A small contrastive audio-text model, trained from scratch: nadamw at rate 0.0014.
Rows from block 2 of the text encoder of a small contrastive audio-text model, named by matrix and row number. Rows with one number belong to one neuron. Each number is 128 + 32 x the weight over its row's rms, rounded and kept within 0 to 255. All counts start at 0. After the name is the row's rms in percent of the matrix's.
After each neuron's rows are labels from the 100 texts, of 14976, where the neuron reaches its highest value: "tokens" is the input token at the peak. Only what is clearly more common there than usual is listed. The data: single notes of musical instruments (NSynth). In brackets: how many of the 100, against the usual share in percent.
# fc1: MLP up (text_encoder.blocks.2.mlp.fc1.weight, 1536x256), inputs 32-63
# fc2: MLP down (text_encoder.blocks.2.mlp.fc2.weight, 256x1536, transposed), outputs 32-63

fc1.713 107 [186 112 103 109 158 141  79  77 146 163 131 120 150 165  90 124 131 129 147 146 136 136  90 147 148 135 148  86 137 105  73 164]
fc2.713 152 [147 107 199 135 144  77  73 129  82 127  84 111 140 101 153 145 145 118  84 160 109 111  92 117 107 107 113 131  75 175 146  83]
tokens: "a" (43 vs 3.8); "s" (30 vs 3.6); "i" (15 vs 6.2)

fc1.607 086 [144 158 109  93 163 118 183  91 109  85 130 145 106 116  84 101 179 142 120 207  87 115 130  68 144 134 123 113 147  87 121 182]
fc2.607 089 [165 113 159 135 123  80 128 204  95 107 128 172 135  82 164  95 177 113  90 109  97 155 110 184  81 135 120 120  93 155 158  91]
tokens: "1" (38 vs 1.5); "y" (37 vs 4.2)

fc1.592 170 [124 100 131 134 170 116  96 146 125 122 145 196 145 189 100 155 150 119 131 117  55 113  78 159 130 170 157 173 123 110 123 136]
fc2.592 204 [139 105 184 126 176  91  96 191  77 148  86 146 113 119 101 116 141 123  68 132  95 129 114 197 104 144 117 155 116 156 132 136]
tokens: "e" (25 vs 7.1); "b" (22 vs 1.4); "o" (18 vs 5.7)

fc1.306 102 [132 109  91 123 152 132  82 106 173  87 157 137 114 142 122 101 114 124 147 174 100 202 126  71 108 116 166 136 129 136 106  75]
fc2.306 110 [117  98 182 130 101 137  92 185 125 153 104  96 177  98  76  63  59  93 129 128 170 138 154 189 115 156 166 141 158 110 121 109]
tokens: "l" (88 vs 4.8); "3" (9 vs 0.5)

fc1.655 113 [ 62 150  54  89 159 147  78 160 197  99 110 147 104 183 122  85 102 115 143 114  98  56 129  86 185 112 148 143 114 104 110 138]
fc2.655 164 [115 126 180 163 145  47 115 109 147 127  83 103 136 142 120 110 147 151  82  70 122  85  86 132  74 124  60 121 144 149  93 150]
tokens: " " (71 vs 11.3)

fc1.519 091 [145 226 116 149 178 127 175  72 172 138 137 100 160 130  58 140 171 140 111 162 125 145 171 121 214 109 200 148 129 146  90 170]
fc2.519 074 [ 96 169 134 101  98 164 151 130 122 119 129 136 127 147  91 172 115 127 148  99 125 159 155 127 106 134 151 124 108  51 133  77]
tokens: " " (43 vs 11.3); "a" (30 vs 3.8); "i" (25 vs 6.2)

fc1.278 107 [ 90 121 110 156 152 151 138 100  90  91 106 192  96 143 104  95  78 183 123 156 117  82 139 161  96 124 163 131 128 120 184 124]
fc2.278 171 [123 117 203 137 154  82  92 200  89 152 117 140 146 114  95 125 159  93  72 155 110 112 109 187 116 131 116 158 109 152 131 129]
tokens: "e" (41 vs 7.1); "t" (30 vs 7.5); "o" (15 vs 5.7); "i" (14 vs 6.2)

fc1.642 101 [151 123 132 118  98 138 138  82 151  74 154 154  94 178  65  92 164 143 103 154  60 123 141  99 154 116 157 155 153  89  95 147]
fc2.642 129 [102 107  48 144  83 177 103 150 120 155 146 131 130 117  77 155 101  65 118 151 152 172 123 141 117  74 124 110 167 131 146 122]
tokens: "l" (52 vs 4.8); "<end>" (30 vs 2.8); "o" (13 vs 5.7)

fc1.667 089 [125 183 134 150 202 102 130  89 127  89 143 142  75 155 134 164 181 116  74 140 105 125 181 108 156 131 117 109 102 159 110 113]
fc2.667 081 [159 100 137 218 133 111 155 197  71 125 130  69 108  84  83 155 129  80  92 115 170 123  75 131  86  84 122 123 145 148 126 119]
tokens: "v" (48 vs 2.9); " " (31 vs 11.3); "h" (10 vs 1)

fc1.754 104 [144 124  78 105 115 160 179  74 130  91 132 200  75 125  97 149 133 103 102 140 110 137 107 154 159 127 163 167 125 105 100 137]
fc2.754 154 [108 125  99 191 118 141 114 153 110 171 170 115 153  96  91 167 125  80 123 147 142 175  85 152  97  54 152  97 173  97 145  97]
tokens: "l" (60 vs 4.8); "o" (22 vs 5.7)

fc1.120 115 [ 58 178 127 110 108 100 121  12 154 121 106 134 141  88  94 155 147 147 137 121 108 108 131 107  80 112 149 169 124  90 135 130]
fc2.120 163 [115 216 162 111 127 141 130 133 126 184  31 100 151  68 139 186 169  99 127  90 166 126 113 144  93 125 131 124  90 107 169 109]
tokens: "v" (27 vs 2.9); "0" (16 vs 1.8); "6" (7 vs 0.3)

fc1.394 106 [136  85  93 100 106 147  95 114 127  46 133 118  64  90  85 110 149 127 124 169 133 108 140 115 123 112 138 165 119 100 122 160]
fc2.394 166 [119 143 133 123 104 121 110 106 134 101  93 152 157  98 129 121 143 104 115 184 115 213 132 164 108 112  96 181  83 144 157 109]
tokens: "1" (33 vs 1.5); "y" (28 vs 4.2); "v" (19 vs 2.9)

fc1.371 120 [166 112 105  99 180  97 146 135  88 140 123 181  89 175 129 179 162 125 122 154  64 122  98 125 149 118 119 128 110 114 139 157]
fc2.371 164 [134  57 141 125 155 107 102 138 109 138 143 150 126 133 111  93 131 150  79 133 126 106 156 132 102 112 153  79 134 150 118 155]
tokens: "v" (92 vs 2.9)

fc1.760 088 [149 119 119 175 135 130 133  49 131 115 126 139  94 115 112 178 108 157 107  89  99 125 144 177 102 120 100 104 167 116  82 106]
fc2.760 079 [156  78 135  95 112  80 173 125 172 136 135 170 179 155 143  87 128 164 161 145  51 117 165 115 201 186 159  85 139 150 118  81]
tokens: "s" (62 vs 3.6); "a" (21 vs 3.8); "i" (17 vs 6.2)

fc1.154 082 [ 81 144 180 120 150  87 148 106 153 111 122 183 154 105 149 151 120 137 102 131  73  82 146 115 125 145  97 117 124 124 121 121]
fc2.154 061 [144 185  57  92  94 123 143 127 175 165 149 164  92 114 138 128 128  89 128 101 128 137 132 158  95 106 133  71 109 110 143 154]
tokens: "1" (38 vs 1.5); "2" (23 vs 1.5); "7" (20 vs 1.4); "5" (19 vs 2.1)

fc1.230 102 [121 172  72  77 120 121 171 113 122 124 151 150  70 150 108 150 125 157 115 153 101 159 120  90 137 107 125 114 110 128  79 113]
fc2.230 134 [122  89  72 210  93 159 114 141 127 158 175 155 134  98  66 137 138  68 115 119 166 162 113 172  96  68 135 113 163 106 140  97]
tokens: "l" (60 vs 4.8); "<end>" (24 vs 2.8)

fc1.92 094 [110 142 170 169 122 119 106  83 146 102 160 179  70 176 134 121  77 122 119 114 116 154 128 148 101  91 158 132 111 109  88  88]
fc2.92 114 [107 123 194 156 182 105 134 120  62 115 128 124 116  96  70 117 157 116  94 135 139  99  93 109 130 112 127 161 116  91 125 131]
tokens: "e" (35 vs 7.1); "<end>" (20 vs 2.8); "1" (15 vs 1.5)

fc1.544 099 [153 142 110 104  90  90 197  59 177 143 128 126 150 167 110 113 121 114 111 127 103 119  96  94 143 134 115  87 176  91 143 149]
fc2.544 139 [146 102 134 190 109 162 105 188 119 175 156 109 124 126 111 150 112  89 118 124 206 134  77 145  95  77 142 114 186 122 142 125]
tokens: "l" (34 vs 4.8); "c" (32 vs 8.2); "1" (14 vs 1.5)

fc1.216 086 [113  60 150 158 122  71 152 108  86  88 160 163 132  96  83 131 107 140 189 135  74 107 107 129 165 104 126 154 167 132 131 185]
fc2.216 074 [142 168 138 142 126 168 174  92 186 144  97 105 103  84 147 130  95 161 137 140 163 131 163 119  97 149 137 118 118  87 137 118]
tokens: "a" (45 vs 3.8); "s" (32 vs 3.6); " " (23 vs 11.3)

fc1.58 119 [107 111 187 110 114  70 190  82 130  41 118 119 124 135 142 119 125 169 103 127  67  80 151  70  86 108 136 131 144 128  63  98]
fc2.58 166 [149  70 131 164 118 122 112 126  89 181 172 137 126 112 160 132 144 142  99 123 114 147 157 172 123 154 159 122 112 179 133  50]
tokens: "v" (32 vs 2.9); "0" (17 vs 1.8); "y" (15 vs 4.2); "h" (12 vs 1)

fc1.308 087 [143  96  82  97 149 116 105  99 136 139 145 173  96 134 146 117 150 157 108 152  62 141 137 148 136 101 108 154 123  95 100 130]
fc2.308 072 [ 55 126 141 109  85  92 164 130 173 130 113 130 113 174 166 150 166 139 151 112 197 125 192 175 159  85 114  95 195 112 125  80]
tokens: "e" (35 vs 7.1); " " (34 vs 11.3); "v" (12 vs 2.9)

fc1.369 180 [ 94 168  56  89  94 116 139 107 189 108  80 133 121 203 170 111  78  92 184 184 119 116 172  89 173 184 124 143 135 138 156  67]
fc2.369 196 [ 45 142 160  64 109  95  95 135 149 116  61  98 145 157 141  98  91 126 121 179 155 128 236 125 141 138  99  81 114 132 161 117]
tokens: "v" (50 vs 2.9); "0" (15 vs 1.8); "2" (10 vs 1.5)

fc1.233 096 [174 142 147 111 162 115 154  81 133  64  93 171  84 156 121  92 107 162 127 127 105 133 144  85 177 144 160 158 145 137  99  74]
fc2.233 082 [199 130 121 182 102 178 161 114 160 142 157  80 104 128 122 135 127 105 127  95 152 127 115 146 134 140 126 163 155 161 143 196]
tokens: "c" (43 vs 8.2); "5" (19 vs 2.1); "1" (14 vs 1.5); "2" (9 vs 1.5)

fc1.545 083 [ 98 160  87 120 135 109 121  86 151  73 118 153  55 154  69 143 163 140 121 119 114  69 138 133 151  99 128 149 143 145  64 136]
fc2.545 070 [158 131 177 141 172 107 102 126 160 184  99 121 157 153 157 126 141 126 128 100 112 138 159 218 138  83  82 137  89 178 139 126]
tokens: "s" (100 vs 3.6)

fc1.296 151 [173 128  66 154 127 158 168 115 199  75 138 160  84 184 124 149 110 170 114 108 146 127 145  99 139 135 177 142 137 101 128 170]
fc2.296 185 [ 74  76 119 182 118  92  85  88 133 158 149  59 100 102 117  85  95  94 101 131 122 144 112 154 135 123  99 126  82 167 117 105]
tokens: "e" (28 vs 7.1); "l" (16 vs 4.8)

fc1.387 083 [122  98 110 105 188 140  97 109 185 117 143 127 131 200  71 151 155 208 153 160 109 100 143 156 156 150 135 143  88 114  43 109]
fc2.387 080 [114 135 191 109 108 122 127 194 108 121  39 124 136 106 184  74 106 151 138  62 126 111 107 137 140 174 134 140  90 153  65 137]
tokens: " " (48 vs 11.3); "i" (25 vs 6.2); "a" (22 vs 3.8)

fc1.68 110 [124  39  65 165 135 152 142  58 131  82 112 113 146 154 102 120 122 124 104 186 130  84 100  95 100 165 118 185 104 127 129 154]
fc2.68 174 [ 91 134 134 125  98 131 125  98 132 106 104 120 167  81 132 133 149 115 130 164 140 214 106 144 105 101  95 157 105 149 156 100]
tokens: "1" (34 vs 1.5); "y" (25 vs 4.2)

fc1.533 112 [204  90  74 132 194  78 133  73  88 144 136 143 106 152 108 106 148 144 127 117 123 139 103 136 161 185  69 118 132 122  94 101]
fc2.533 185 [130 140 114 187 134 138 115 152  76 233 105 142 129  80 106 125 134  83 116  96 175 159 135 249 117 146 114 120  99 118 170 110]
tokens: "a" (27 vs 3.8); "o" (25 vs 5.7); "," (18 vs 5.6); "i" (14 vs 6.2)

fc1.377 124 [101 134  71 123 121 114 157  63 174  88 116 118 164 123 151 143 129 143 185 152 125 124 198  86 118 130 119  94 154  94 141 105]
fc2.377 170 [ 51 121 165  85 104 103 117 124 148 129  74  65 147 161 124 111  95 102  98 168 153 104 220 127 138 147  87  70 111 151 136 107]
tokens: "0" (27 vs 1.8); "2" (24 vs 1.5); "e" (21 vs 7.1); "v" (13 vs 2.9)

fc1.482 128 [113 155  65 104 109  99 151  42 151  84  91 120 114 200 156 143 126 115 156 153 135 106 154  78 151 186 114 150 148 120  90 168]
fc2.482 170 [ 73 125 168 104  93 106 107 122 147 127  69  75 140 154 159 107  67 113 128 188 143 131 228 135 152 149 104  64 108 155 140  87]
tokens: "0" (47 vs 1.8); "2" (26 vs 1.5); "v" (10 vs 2.9)

fc1.14 088 [145 149  98 150 145 110 151 101 150  88 129 185 175 178 148 110  94 118 122 134  86 122  71 138 169 143 131 160  95 116  86 124]
fc2.14 087 [119 170 211  89 125 116 149 128  61 163  94 123 113 135 122 184 144 107 108 142 149 103 126 133 147  97  51 144  86 174 144 101]
tokens: "v" (26 vs 2.9); "s" (25 vs 3.6); "a" (19 vs 3.8); "i" (14 vs 6.2)

fc1.357 096 [195  90 120 128 165  95 142 108 121  77 178 176  71 151 102 138 159 155 117 192 120 113 113 126 131 131 135 117 114 117  85  99]
fc2.357 119 [131 115 138 195 141  62 112 198  61 205 104 171 126  85 123 148 146 115 103 135 163 194 131 226  65 126 133 116 102 113 189  93]
tokens: "s" (65 vs 3.6); "a" (19 vs 3.8); "i" (16 vs 6.2)

fc1.265 090 [142  74 119 173 145 101 133 113 141  47 143 138  94 182  89 148 189 139  66 136 104 144 154 138 133 140 153 157  97 114  83 199]
fc2.265 079 [125 116 213 116 119 156 132 102 168  67 115  98 111 160 156  81 182 157 108 117 152 103  99  85 124 161  87 130 149 147 142 139]
tokens: "a" (91 vs 3.8); "s" (9 vs 3.6)

fc1.224 205 [ 98 118  68 125 132 156 107 100 150  84 133 165 122 181  62 121 106 106 134 155  20 133 149 134 118 169 153 146  99 120  84 150]
fc2.224 199 [ 72 113 103 101 142 142 101 136 148 149 130 126 107 126  80 117 103  52 149 120  86 178 113 107 142 159 139 143  89  95 121 156]
tokens: "a" (69 vs 3.8); "c" (27 vs 8.2)

fc1.133 084 [123 110 130 207  81 131 131 114 141 120 143 178 134 180 159 100 139 146 148 134  40  62 129 114 117 137 172 138 104 189  82 107]
fc2.133 092 [166 119 127 149 160 115 145 159 139 110 100 116  88 153 172 160 138 137 173 151  97 151 103 116 121 124 173 113 190  90 134 140]
tokens: "a" (45 vs 3.8); "s" (40 vs 3.6); "i" (15 vs 6.2)

fc1.689 178 [105 118 163 111  98 157 128 123 113  93  86 127 169 150  85  99 150 129 104 152 129 161 126  80  85 101 130 171  92 132 114 144]
fc2.689 200 [ 94 119 120 105 104 128 111 110 137  97  94 146 154  82 125 112 130  83 124 178 129 221 130 141 118 119  99 159  93 154 145 105]
tokens: "c" (40 vs 8.2); "y" (24 vs 4.2)

fc1.624 093 [107 154 162 144 114 152 108 128 159 111 167 184 138 195  99 139 107 105 146 172  72 145 108  80 111 109 174 102 135  60 107 116]
fc2.624 086 [141 158 113 123  96 100 107 145 112 185  64 166 137 180 137  84 127 124 160 180 125 103 132 106 149 171 134 132  90 107 141 132]
tokens: " " (47 vs 11.3); "i" (24 vs 6.2); "a" (23 vs 3.8)