Rows from block 2 of the text encoder, named by matrix and row number. Rows with one number belong to one neuron. Each number is 128 + 32 x the weight over its row's rms, rounded and kept within 0 to 255. All counts start at 0. Numbers have three digits each. After the name is the row's rms in percent of the matrix's.
# fc1: MLP up (text_encoder.blocks.2.mlp.fc1.weight, 1536x256), inputs 0-31
# fc2: MLP down (text_encoder.blocks.2.mlp.fc2.weight, 256x1536, transposed), outputs 0-31
fc1.1193 083:122185153164160074060112140079155147098184121110174171108191128088154131184117184123095169157099
fc1.1194 092:191103122103129108081141156131153062104154097130123127147157142089141128119137114191089099179133
fc1.1195 083:158147130091128123098073146110171142099107141107131135105156126104173162136100088083103128117069
fc1.1196 081:161097116128144162054114137105139166130153089092093115171156131082131089135091097132089139085085
fc1.1197 087:182138040103130093124123108066116165056121096145125102091135111138171065109169147101111126136109
fc1.1198 090:194153167064188179084114153166173159080132136134135057146146091103106164109147117182069122152129
fc1.1199 099:161095146136135104107123110110174138059106121112168171079103103109119154151133096111122063120110
fc1.1200 092:177119163136196133081081150090177112106133084107157125137115147076128141093158097116107164141115
fc1.1201 080:135141093065067133128068139099142126129112095108123139139123149089135080143173095156133111082056
fc1.1202 089:108108109063196105081117132118194107073109106095153104130149116121181141151150137160085081117048
fc1.1203 087:106140118103167123032160145065116068118166097138138062147146158105151166087175122131115154082143
fc1.1204 083:109150109161147127103167147129122129133127085117117097192140112143132093137156114120071093081110
fc1.1205 096:116123101139211158134102193132155179120132084044138088147165093098115110134156140113098126163120
fc1.1206 085:168085150153143146087127111149138167135136082128148098115186125136158137153178089123116158101112
fc1.1207 086:112067112128116171106136138082132126126162179166112144167176085175116140114152122111088112198163
fc1.1208 083:136113046121137134104090146103157101119154075092127085196160133083145096177147109113121124165134
fc1.1209 086:111059171130131117137149169108193151114144105112094110163186132103127178107146119124153116104126
fc1.1210 088:103093160060168160102163124174181092099134080164127149068154163112151131134148143204063098154082
fc1.1211 085:081116124111130121037148103137138142060147123150095057139201071112142127149191088137140118151139
fc1.1212 095:198122116114128102082158111151173083058136099091170135185186138102193156186207087139114121126090
fc1.1213 084:090139126110142118029142098092127182130164109103133086105157115084109174186178084068168114090117
fc1.1214 102:144080132152239155108142160129138143128130138143116095090170129080147140165211126133123165163062
fc1.1215 092:159096132111111104110072101120183128114115114160146122091091145137147171113169092089058136143103
fc1.1216 088:168107134150080158071123158110153102126131117098169106091144159144106178150106120081096131126148
fc1.1217 084:132148158105196152128148156132186143056165112149202171176159142153128111188181093127079069149079
fc1.1218 093:124107132038186115089156164123140177134139075156143083133164129144166126123119113137125107081093
fc1.1219 089:121071124059150169145145162153133164118129075128117123121129127120095168177131146106135103119127
fc1.1220 085:176128115134145141054097158132166073085129108155099153104126072086120129139162107142132111162098
fc1.1221 081:146067133098169145091151119109146165094126075090090121113139208072138123135126088085118115064122
fc1.1222 089:149071182107149136094131123111173110126194088144109099174133152093110166185115105118100108082097
fc1.1223 105:194165155132135086062160153145174147084139128123140089174197122064138123116150174136060069122139
fc1.1224 085:177093088121129145085114158111112155074110102100123051120155142091176127125120111094124093118165
fc1.1225 090:153090174043153112070167133111200152181161124098144071133177094079107130121119072170114103123066
fc1.1226 087:101113207128131125109109151079146150073165116150134003148116158174145134154155069146162123074094
fc1.1227 156:140053160129168138101132132134185111100140167123172090170187161112123127185186151104117162122119
fc1.1228 144:142036105130153165065136122092163115110102132158156119113148152104132162086129084094117139153073
fc1.1229 111:165071108117110167063124118125179130138121116100157088107153100161093152135200121109149115189086
fc1.1230 091:186062114143152105094139136138212113077133093125144121124141152092112174025181144144085111102142
fc1.1231 092:116134123125161169054170181151184121115143153186118052111140086066157159135150064131068104121134
fc1.1232 087:147114105115114150081110127087161113062124138099148158140159130111157152094145124146090144110130
fc1.1233 107:163058168130175227108115131091221101143149114132155066124199118099154095128105160175085151151174
fc1.1234 099:171111096144165156065129118122191166090124098122129049116162135111122149158161106163087073132109
fc1.1235 087:152081166111096100091156197130177116092149084138187066116198065094142081079127146120122128149058
fc1.1236 099:147115124111192164061123161063144117083150072125134108158179161087099125180145122086084147158106
fc1.1237 102:112085182094157187035100132121171177148140113126138126118174123086117143093175120143044128133124
fc1.1238 085:129146137115194221033150117135159163144144155112141153090162106083179173138190188139127160148153
fc1.1239 090:114116177102172137093112141090138178097079096196134111120131151117070132141147109080068131156093
fc1.1240 087:187104129126114092110155127107127070088134150153072095094177134094144130168180084114102143142095
fc1.1241 091:142073129117158154066127208134130111061147090095112144165125088133154109147175094163101143166126
fc1.1242 080:161074153068112130056136165147231157085132121148159100143196074050146137107139127127161128168144
fc1.1243 082:149110101111170190065093181138119143119094066147097085116165155119157136125165114118115135182086
fc1.1244 091:153126116110131090113151157146183059082152143153176152116153127113091116158170150145082122162153
fc1.1245 078:159120202091106110111134144147128174054194066097131104099150055077097143075120113129156081156040
fc1.1246 087:133101170102174097143115143120125127059112077117128159146150058089193115099168110134084167116106
fc1.1247 084:135070141085138119078159128116171162096134129108144084155130103134122164123160105071146089107082
fc1.1248 099:155093145106177120100132196078142145105155111109160138126239111090137135139169155109149134134073
fc1.1249 082:148164188090133104104177166061198105101161138073221104192142089141119136135087071157109127131107
fc1.1250 091:184133145096190132126148156104136194156098095091146091154123102082159090108142103092120090132115
fc1.1251 097:118094121115170103069132143095166161145144175111180139128196153091108133144200149078103148100113
fc1.1252 085:186066108079138147102161166139189125104147123181146115188139120104104091186146120138070118123069
fc1.1253 086:120097127141175139087182148084175112122153147108148099132114105111122119119184113120110106087112
fc1.1254 081:100119141107101094096166169113181120127112060101157176133156098071075156148135096117132096170065
fc1.1255 141:122083153152147153110108094153099135119171088136075140084169128112160116095098081129128219156145
fc1.1256 091:090117124140113161054115155078195119046120107149140143148158156098122156107178110068089051139096
fc1.1257 095:129153157168175157064150135062154129105105123147136111152209129107146135118129124179093079081068
fc1.1258 083:145122154155176124122127150080154103069108132109156082106139131115148154153212132123099123133117
fc1.1259 092:132080116089087147125076144127206102098097115091165150105143150098110168212157110117077150166118
fc1.1260 154:106120154118147127120168132079169134119187128122107148160110088047110123143082113085112170150105
fc1.1261 121:155091140106155211124140108136155145061120145064187007115198181086157130145201122138139192195103
fc1.1262 090:128096105137138149087098163116153093082123106107206145106205126068156125148116149106094135092177
fc1.1263 095:136099155125139139090180108150098167101096101127114130127152116085133150129183107141096123130131
fc1.1264 094:121134141082173111087127155092217128070147134131130148143179142084133170091172085090101192128142
fc1.1265 080:125182088113130108057118110090184150123128127123074168144155157113089131125154075150169088132094
fc1.1266 122:115135149135177134095124163150111114064164054149063142120176147111138112066105077166118142139131
fc1.1267 091:142169172141195117076147193094173113092129084115126100098170140174193101129154143151101101105131
fc1.1268 077:160128176106153195093168112111202073111101115077135079079153134043110104111130097150081114115119
fc1.1269 083:137137178085142156080075196146194140128132089128100061120140150072075127103173102134028116127096
fc1.1270 096:180043124105152149085131160087183148123162062081098161143168150081166132093166162085126123136131
fc1.1271 086:119155132110113098099090120058200168176187119102115128146129141086097092157113073110112151123058
fc1.1272 095:160088115112159150115128165089154101088141119135142150181149181116137152136149082147103136154085
fc1.1273 092:147110142045219126099129134114183109166148139089159089163152119110140119131137110176106104148087
fc1.1274 089:145101101137136113074144133101158174121135116127108135121192068053147158089114128157070166182103
fc2.1193 061:119175123116157129100115138138097068138109116205094129189123094140070096071122127153161100128146
fc2.1194 065:105120157097090163123167111115096171134090141143129083169135151162125162166170159099106106104155
fc2.1195 069:102145105099120097130114066142113105112139058138207125122145143148082143131140133151087088082107
fc2.1196 067:159099088062078113147166151075145124092139179095127103134086083183197145121140147107135122126165
fc2.1197 053:091178079121155125165123078063151146075107111077136150133114153110117114143120105138198144099138
fc2.1198 068:151139109127096087124142113165161164115193071083135157109083103113139086140093175129134115136075
fc2.1199 082:101118115174106163255143133104100113161126102161113165113113131174129124108112120069154109125132
fc2.1200 081:107073103088130100154149121135121055092100130128128108117166078083168162138141136091136109165162
fc2.1201 050:211121097085182127109106126173117108098116132106149144119196101109136185145073137185131091151136
fc2.1202 091:170111088105128085185161068140067112152108179187087123143140078106065150115123093147165108130134
fc2.1203 079:137114081142072144181197140068154158152093137136084128092144125149107111063145170047125152131159
fc2.1204 070:125118145104092118151136165176093161129146107121179073124088151137157143112090164138145159142138
fc2.1205 076:131109111132152122089138118097144057095114152166087094130200085109161133158207085165164087115151
fc2.1206 079:116137138164111089094161163126090114144123155113071108113091074116150143137089178141116148119140
fc2.1207 079:168172109109156187065111141101158102121143172153088119190142119116184160177207175075105073107147
fc2.1208 064:097199124134103077133110146139022131112129103125078132101145111118046122098122154114107128083139
fc2.1209 088:122097136158126142155150083134143157129118142122057126173150121144178115094118107118207166146169
fc2.1210 073:101174132119161147101129126108132187129057119148105089180183124126128141109142147119127091103160
fc2.1211 088:136033135115126132088096073121201155125124123119215108085100145118146132114211101141120150124164
fc2.1212 082:101122078157124081156136116104190121148158066082130154051137148167097111137147108125100100163104
fc2.1213 081:092124177103116110064112149125091105119160093062068142136095081124140097104043189099107146144063
fc2.1214 113:184105102102118132112087165148167132126120114110128111114172158112094125136112150137109139135086
fc2.1215 095:087134117138142052095162100120112126084063122123099136136134055084186157154125151134138107095129
fc2.1216 068:150089157111240132073109132107180128112140131093111139131179137121140122118209123129112137141152
fc2.1217 063:105110110137093171146140108179144123146124089133154147109181134122127133122108071132173128125114
fc2.1218 068:129147111150106101097152085126164144186101170123134094170124088108147139149119118148137161110167
fc2.1219 068:104154093156100122137094139044130134121092087091149114123102167113095165139125142112102078054117
fc2.1220 072:122167101139133173158132103130138127133097091144087131124119101166048103159102183092148105092143
fc2.1221 062:063094156169112109113138116128138118194074099153143175117135057185152147074090076169171096105132
fc2.1222 074:117115100081172125068111135120141151102116155119105080132150121074148161148166149101086124043147
fc2.1223 106:128108132154098169144123107099082142108105187147123117182105102125115139111133176166137116138173
fc2.1224 082:097133138160195154155131131130075186163183126116102175135127134080103060142106151118093143098189
fc2.1225 088:089057124129100095134098110125120124051122106133166181089126106112153130130127106115136086160122
fc2.1226 077:183106129130173095108151078206160142117214089063130165083161105136091107146090149179098215147117
fc2.1227 193:102122127173120197129143140131129132124092176162030160169127201109141101170107126141182144093120
fc2.1228 184:124109105119096145134124106096124116114059169144143138135121120151124168080157086063175108126122
fc2.1229 157:148130098116114127133127092106126138113064139123142133132115153133125142077150082090158103085091
fc2.1230 094:130160130202121123095102185131072150106098130136131118154095085162128085108096159103122149113132
fc2.1231 072:160157113148136169134117098135047122059131104107134126134118096149065119099112191174135159162124
fc2.1232 065:190104094100181097140078131128061118142180168086014071186113134166078123148110088093082164157156
fc2.1233 105:141161149091099126175111066161089082156123125162044121149150113119144150141112081144132135109140
fc2.1234 096:141123154137070103177119165076088088127100159114082114120134097196135101132117154182135124114177
fc2.1235 064:115141111138147133054075107172109132118092105140166091128120118117151137134097161130132140151156
fc2.1236 103:105150080143123181130105115153078173188090181143090166132138159107122128107127136132196130092157
fc2.1237 080:135105161114146137117132122154111077079140121168117118157171173130186188174115170105151140091096
fc2.1238 081:095146086124150148084106218099181140108055156123176082127102150103167175182135149153158132109116
fc2.1239 068:151162220127147137099097142173168145107079133140153140178149148076152106104096120159174165133057
fc2.1240 067:141188119132086084139112178115056185176164097156101130140123130113145016077116117141079114119134
fc2.1241 072:068143138180110168163135104115099113109144164118064110087146095152153127127172108110168149050118
fc2.1242 064:114148151133068118149162140141143110109128144139062114105094105135135128114081119106203182175133
fc2.1243 059:110148077103120126097137097083143099114137156118120149149135088122117099147114169142084120132064
fc2.1244 086:149123144115151162145114093104107080114127145182109113135153124100062177081171111133096109133178
fc2.1245 082:115091195072093098123113089180154063061109149130138061116140107115142180116130095103148157157108
fc2.1246 076:127097101123115127107149086143174086115156031089147144116113105098138106107068071180134168170095
fc2.1247 078:125158063138113104136103106180136112102140124086113147090102118121139150165091146111076157083136
fc2.1248 095:163094146101125143113073103125141178138174137070096118107142116153124134138121181127098172083101
fc2.1249 080:140109102104110128148103108131095184168098105099134122079156106207086152089166167108108128116194
fc2.1250 073:128107070165155121192107095106109126152154184103091162140118208124112152113113171114166159132151
fc2.1251 141:177100145085117122127070086125145161118144109077113122074159156166115171116119140135122157106093
fc2.1252 058:136119107131160107154191118097152082075121148184139167105160071056150160116174100131075124123109
fc2.1253 067:114159111138109104179102083099143166149148130105075126098072105107144088159087097103138123120146
fc2.1254 056:019150171142113067088100157114139126128089155123148121050135134158175130133115030079110081099130
fc2.1255 184:106137203095089132150122147188117110110195092111114122121140130154170127084090113184163179139142
fc2.1256 114:085178094214077087124152156130165111171135140139180159102037088164145085149058154124141140140129
fc2.1257 086:187140087151147068147106143154147086122148167123130152158081174173109123125119076164150124199215
fc2.1258 089:096129174082134142163149085121121096126136125076102123136115100163085143095132115110140148238193
fc2.1259 083:126082140152118135200155113074142113115127096139086162166098165153116128128161114104152182168153
fc2.1260 205:094108135128142083144158118131128106124165131097076128182084128086182129148075165102135185148118
fc2.1261 155:120186107152130158134099093128051141165135121179088137158142176101135146155104091162151103120126
fc2.1262 083:182123142101127153114089140159121153188133102144112124108107072115111122153117164134061113159191
fc2.1263 093:167088120120121119125063104179110115101070136123156122127115130194109155102078100122191153152114
fc2.1264 083:140196120106108132120080123115067144209078139120138203132075151194077131082082099153105134166137
fc2.1265 053:036151096156149123131102157088088106140093054123093104090111142137114188166065140138142131112142
fc2.1266 171:113136174105087123141106152170117124137184103116117127105123112177158120094098106188175156131126
fc2.1267 071:119130084117148091106140147119179161138132146049130150107131113121132141131123122097124162105139
fc2.1268 055:141168133139091160081065163159107179135119155148163152103095120151110089128126118131154114121144
fc2.1269 074:126125064124128109127155139098147118140100142114130155147098116102153179192123129095122164147119
fc2.1270 107:095162119183143151116134170151065119130149138117117142196068132175116086083089143116142168137200
fc2.1271 064:170107071143123143093095152083121151173079143156078092159114116113082145156164152165126104108165
fc2.1272 065:182135136110162164121079135200107120116087147117094152124141107147142117145105140205160144133139
fc2.1273 093:149137120107113131101122126141164200093114126108108112129100127148135131160107149133110182131200
fc2.1274 074:125132118177153171072103127126175117102100193148109168146072144114141132214163138047170136090089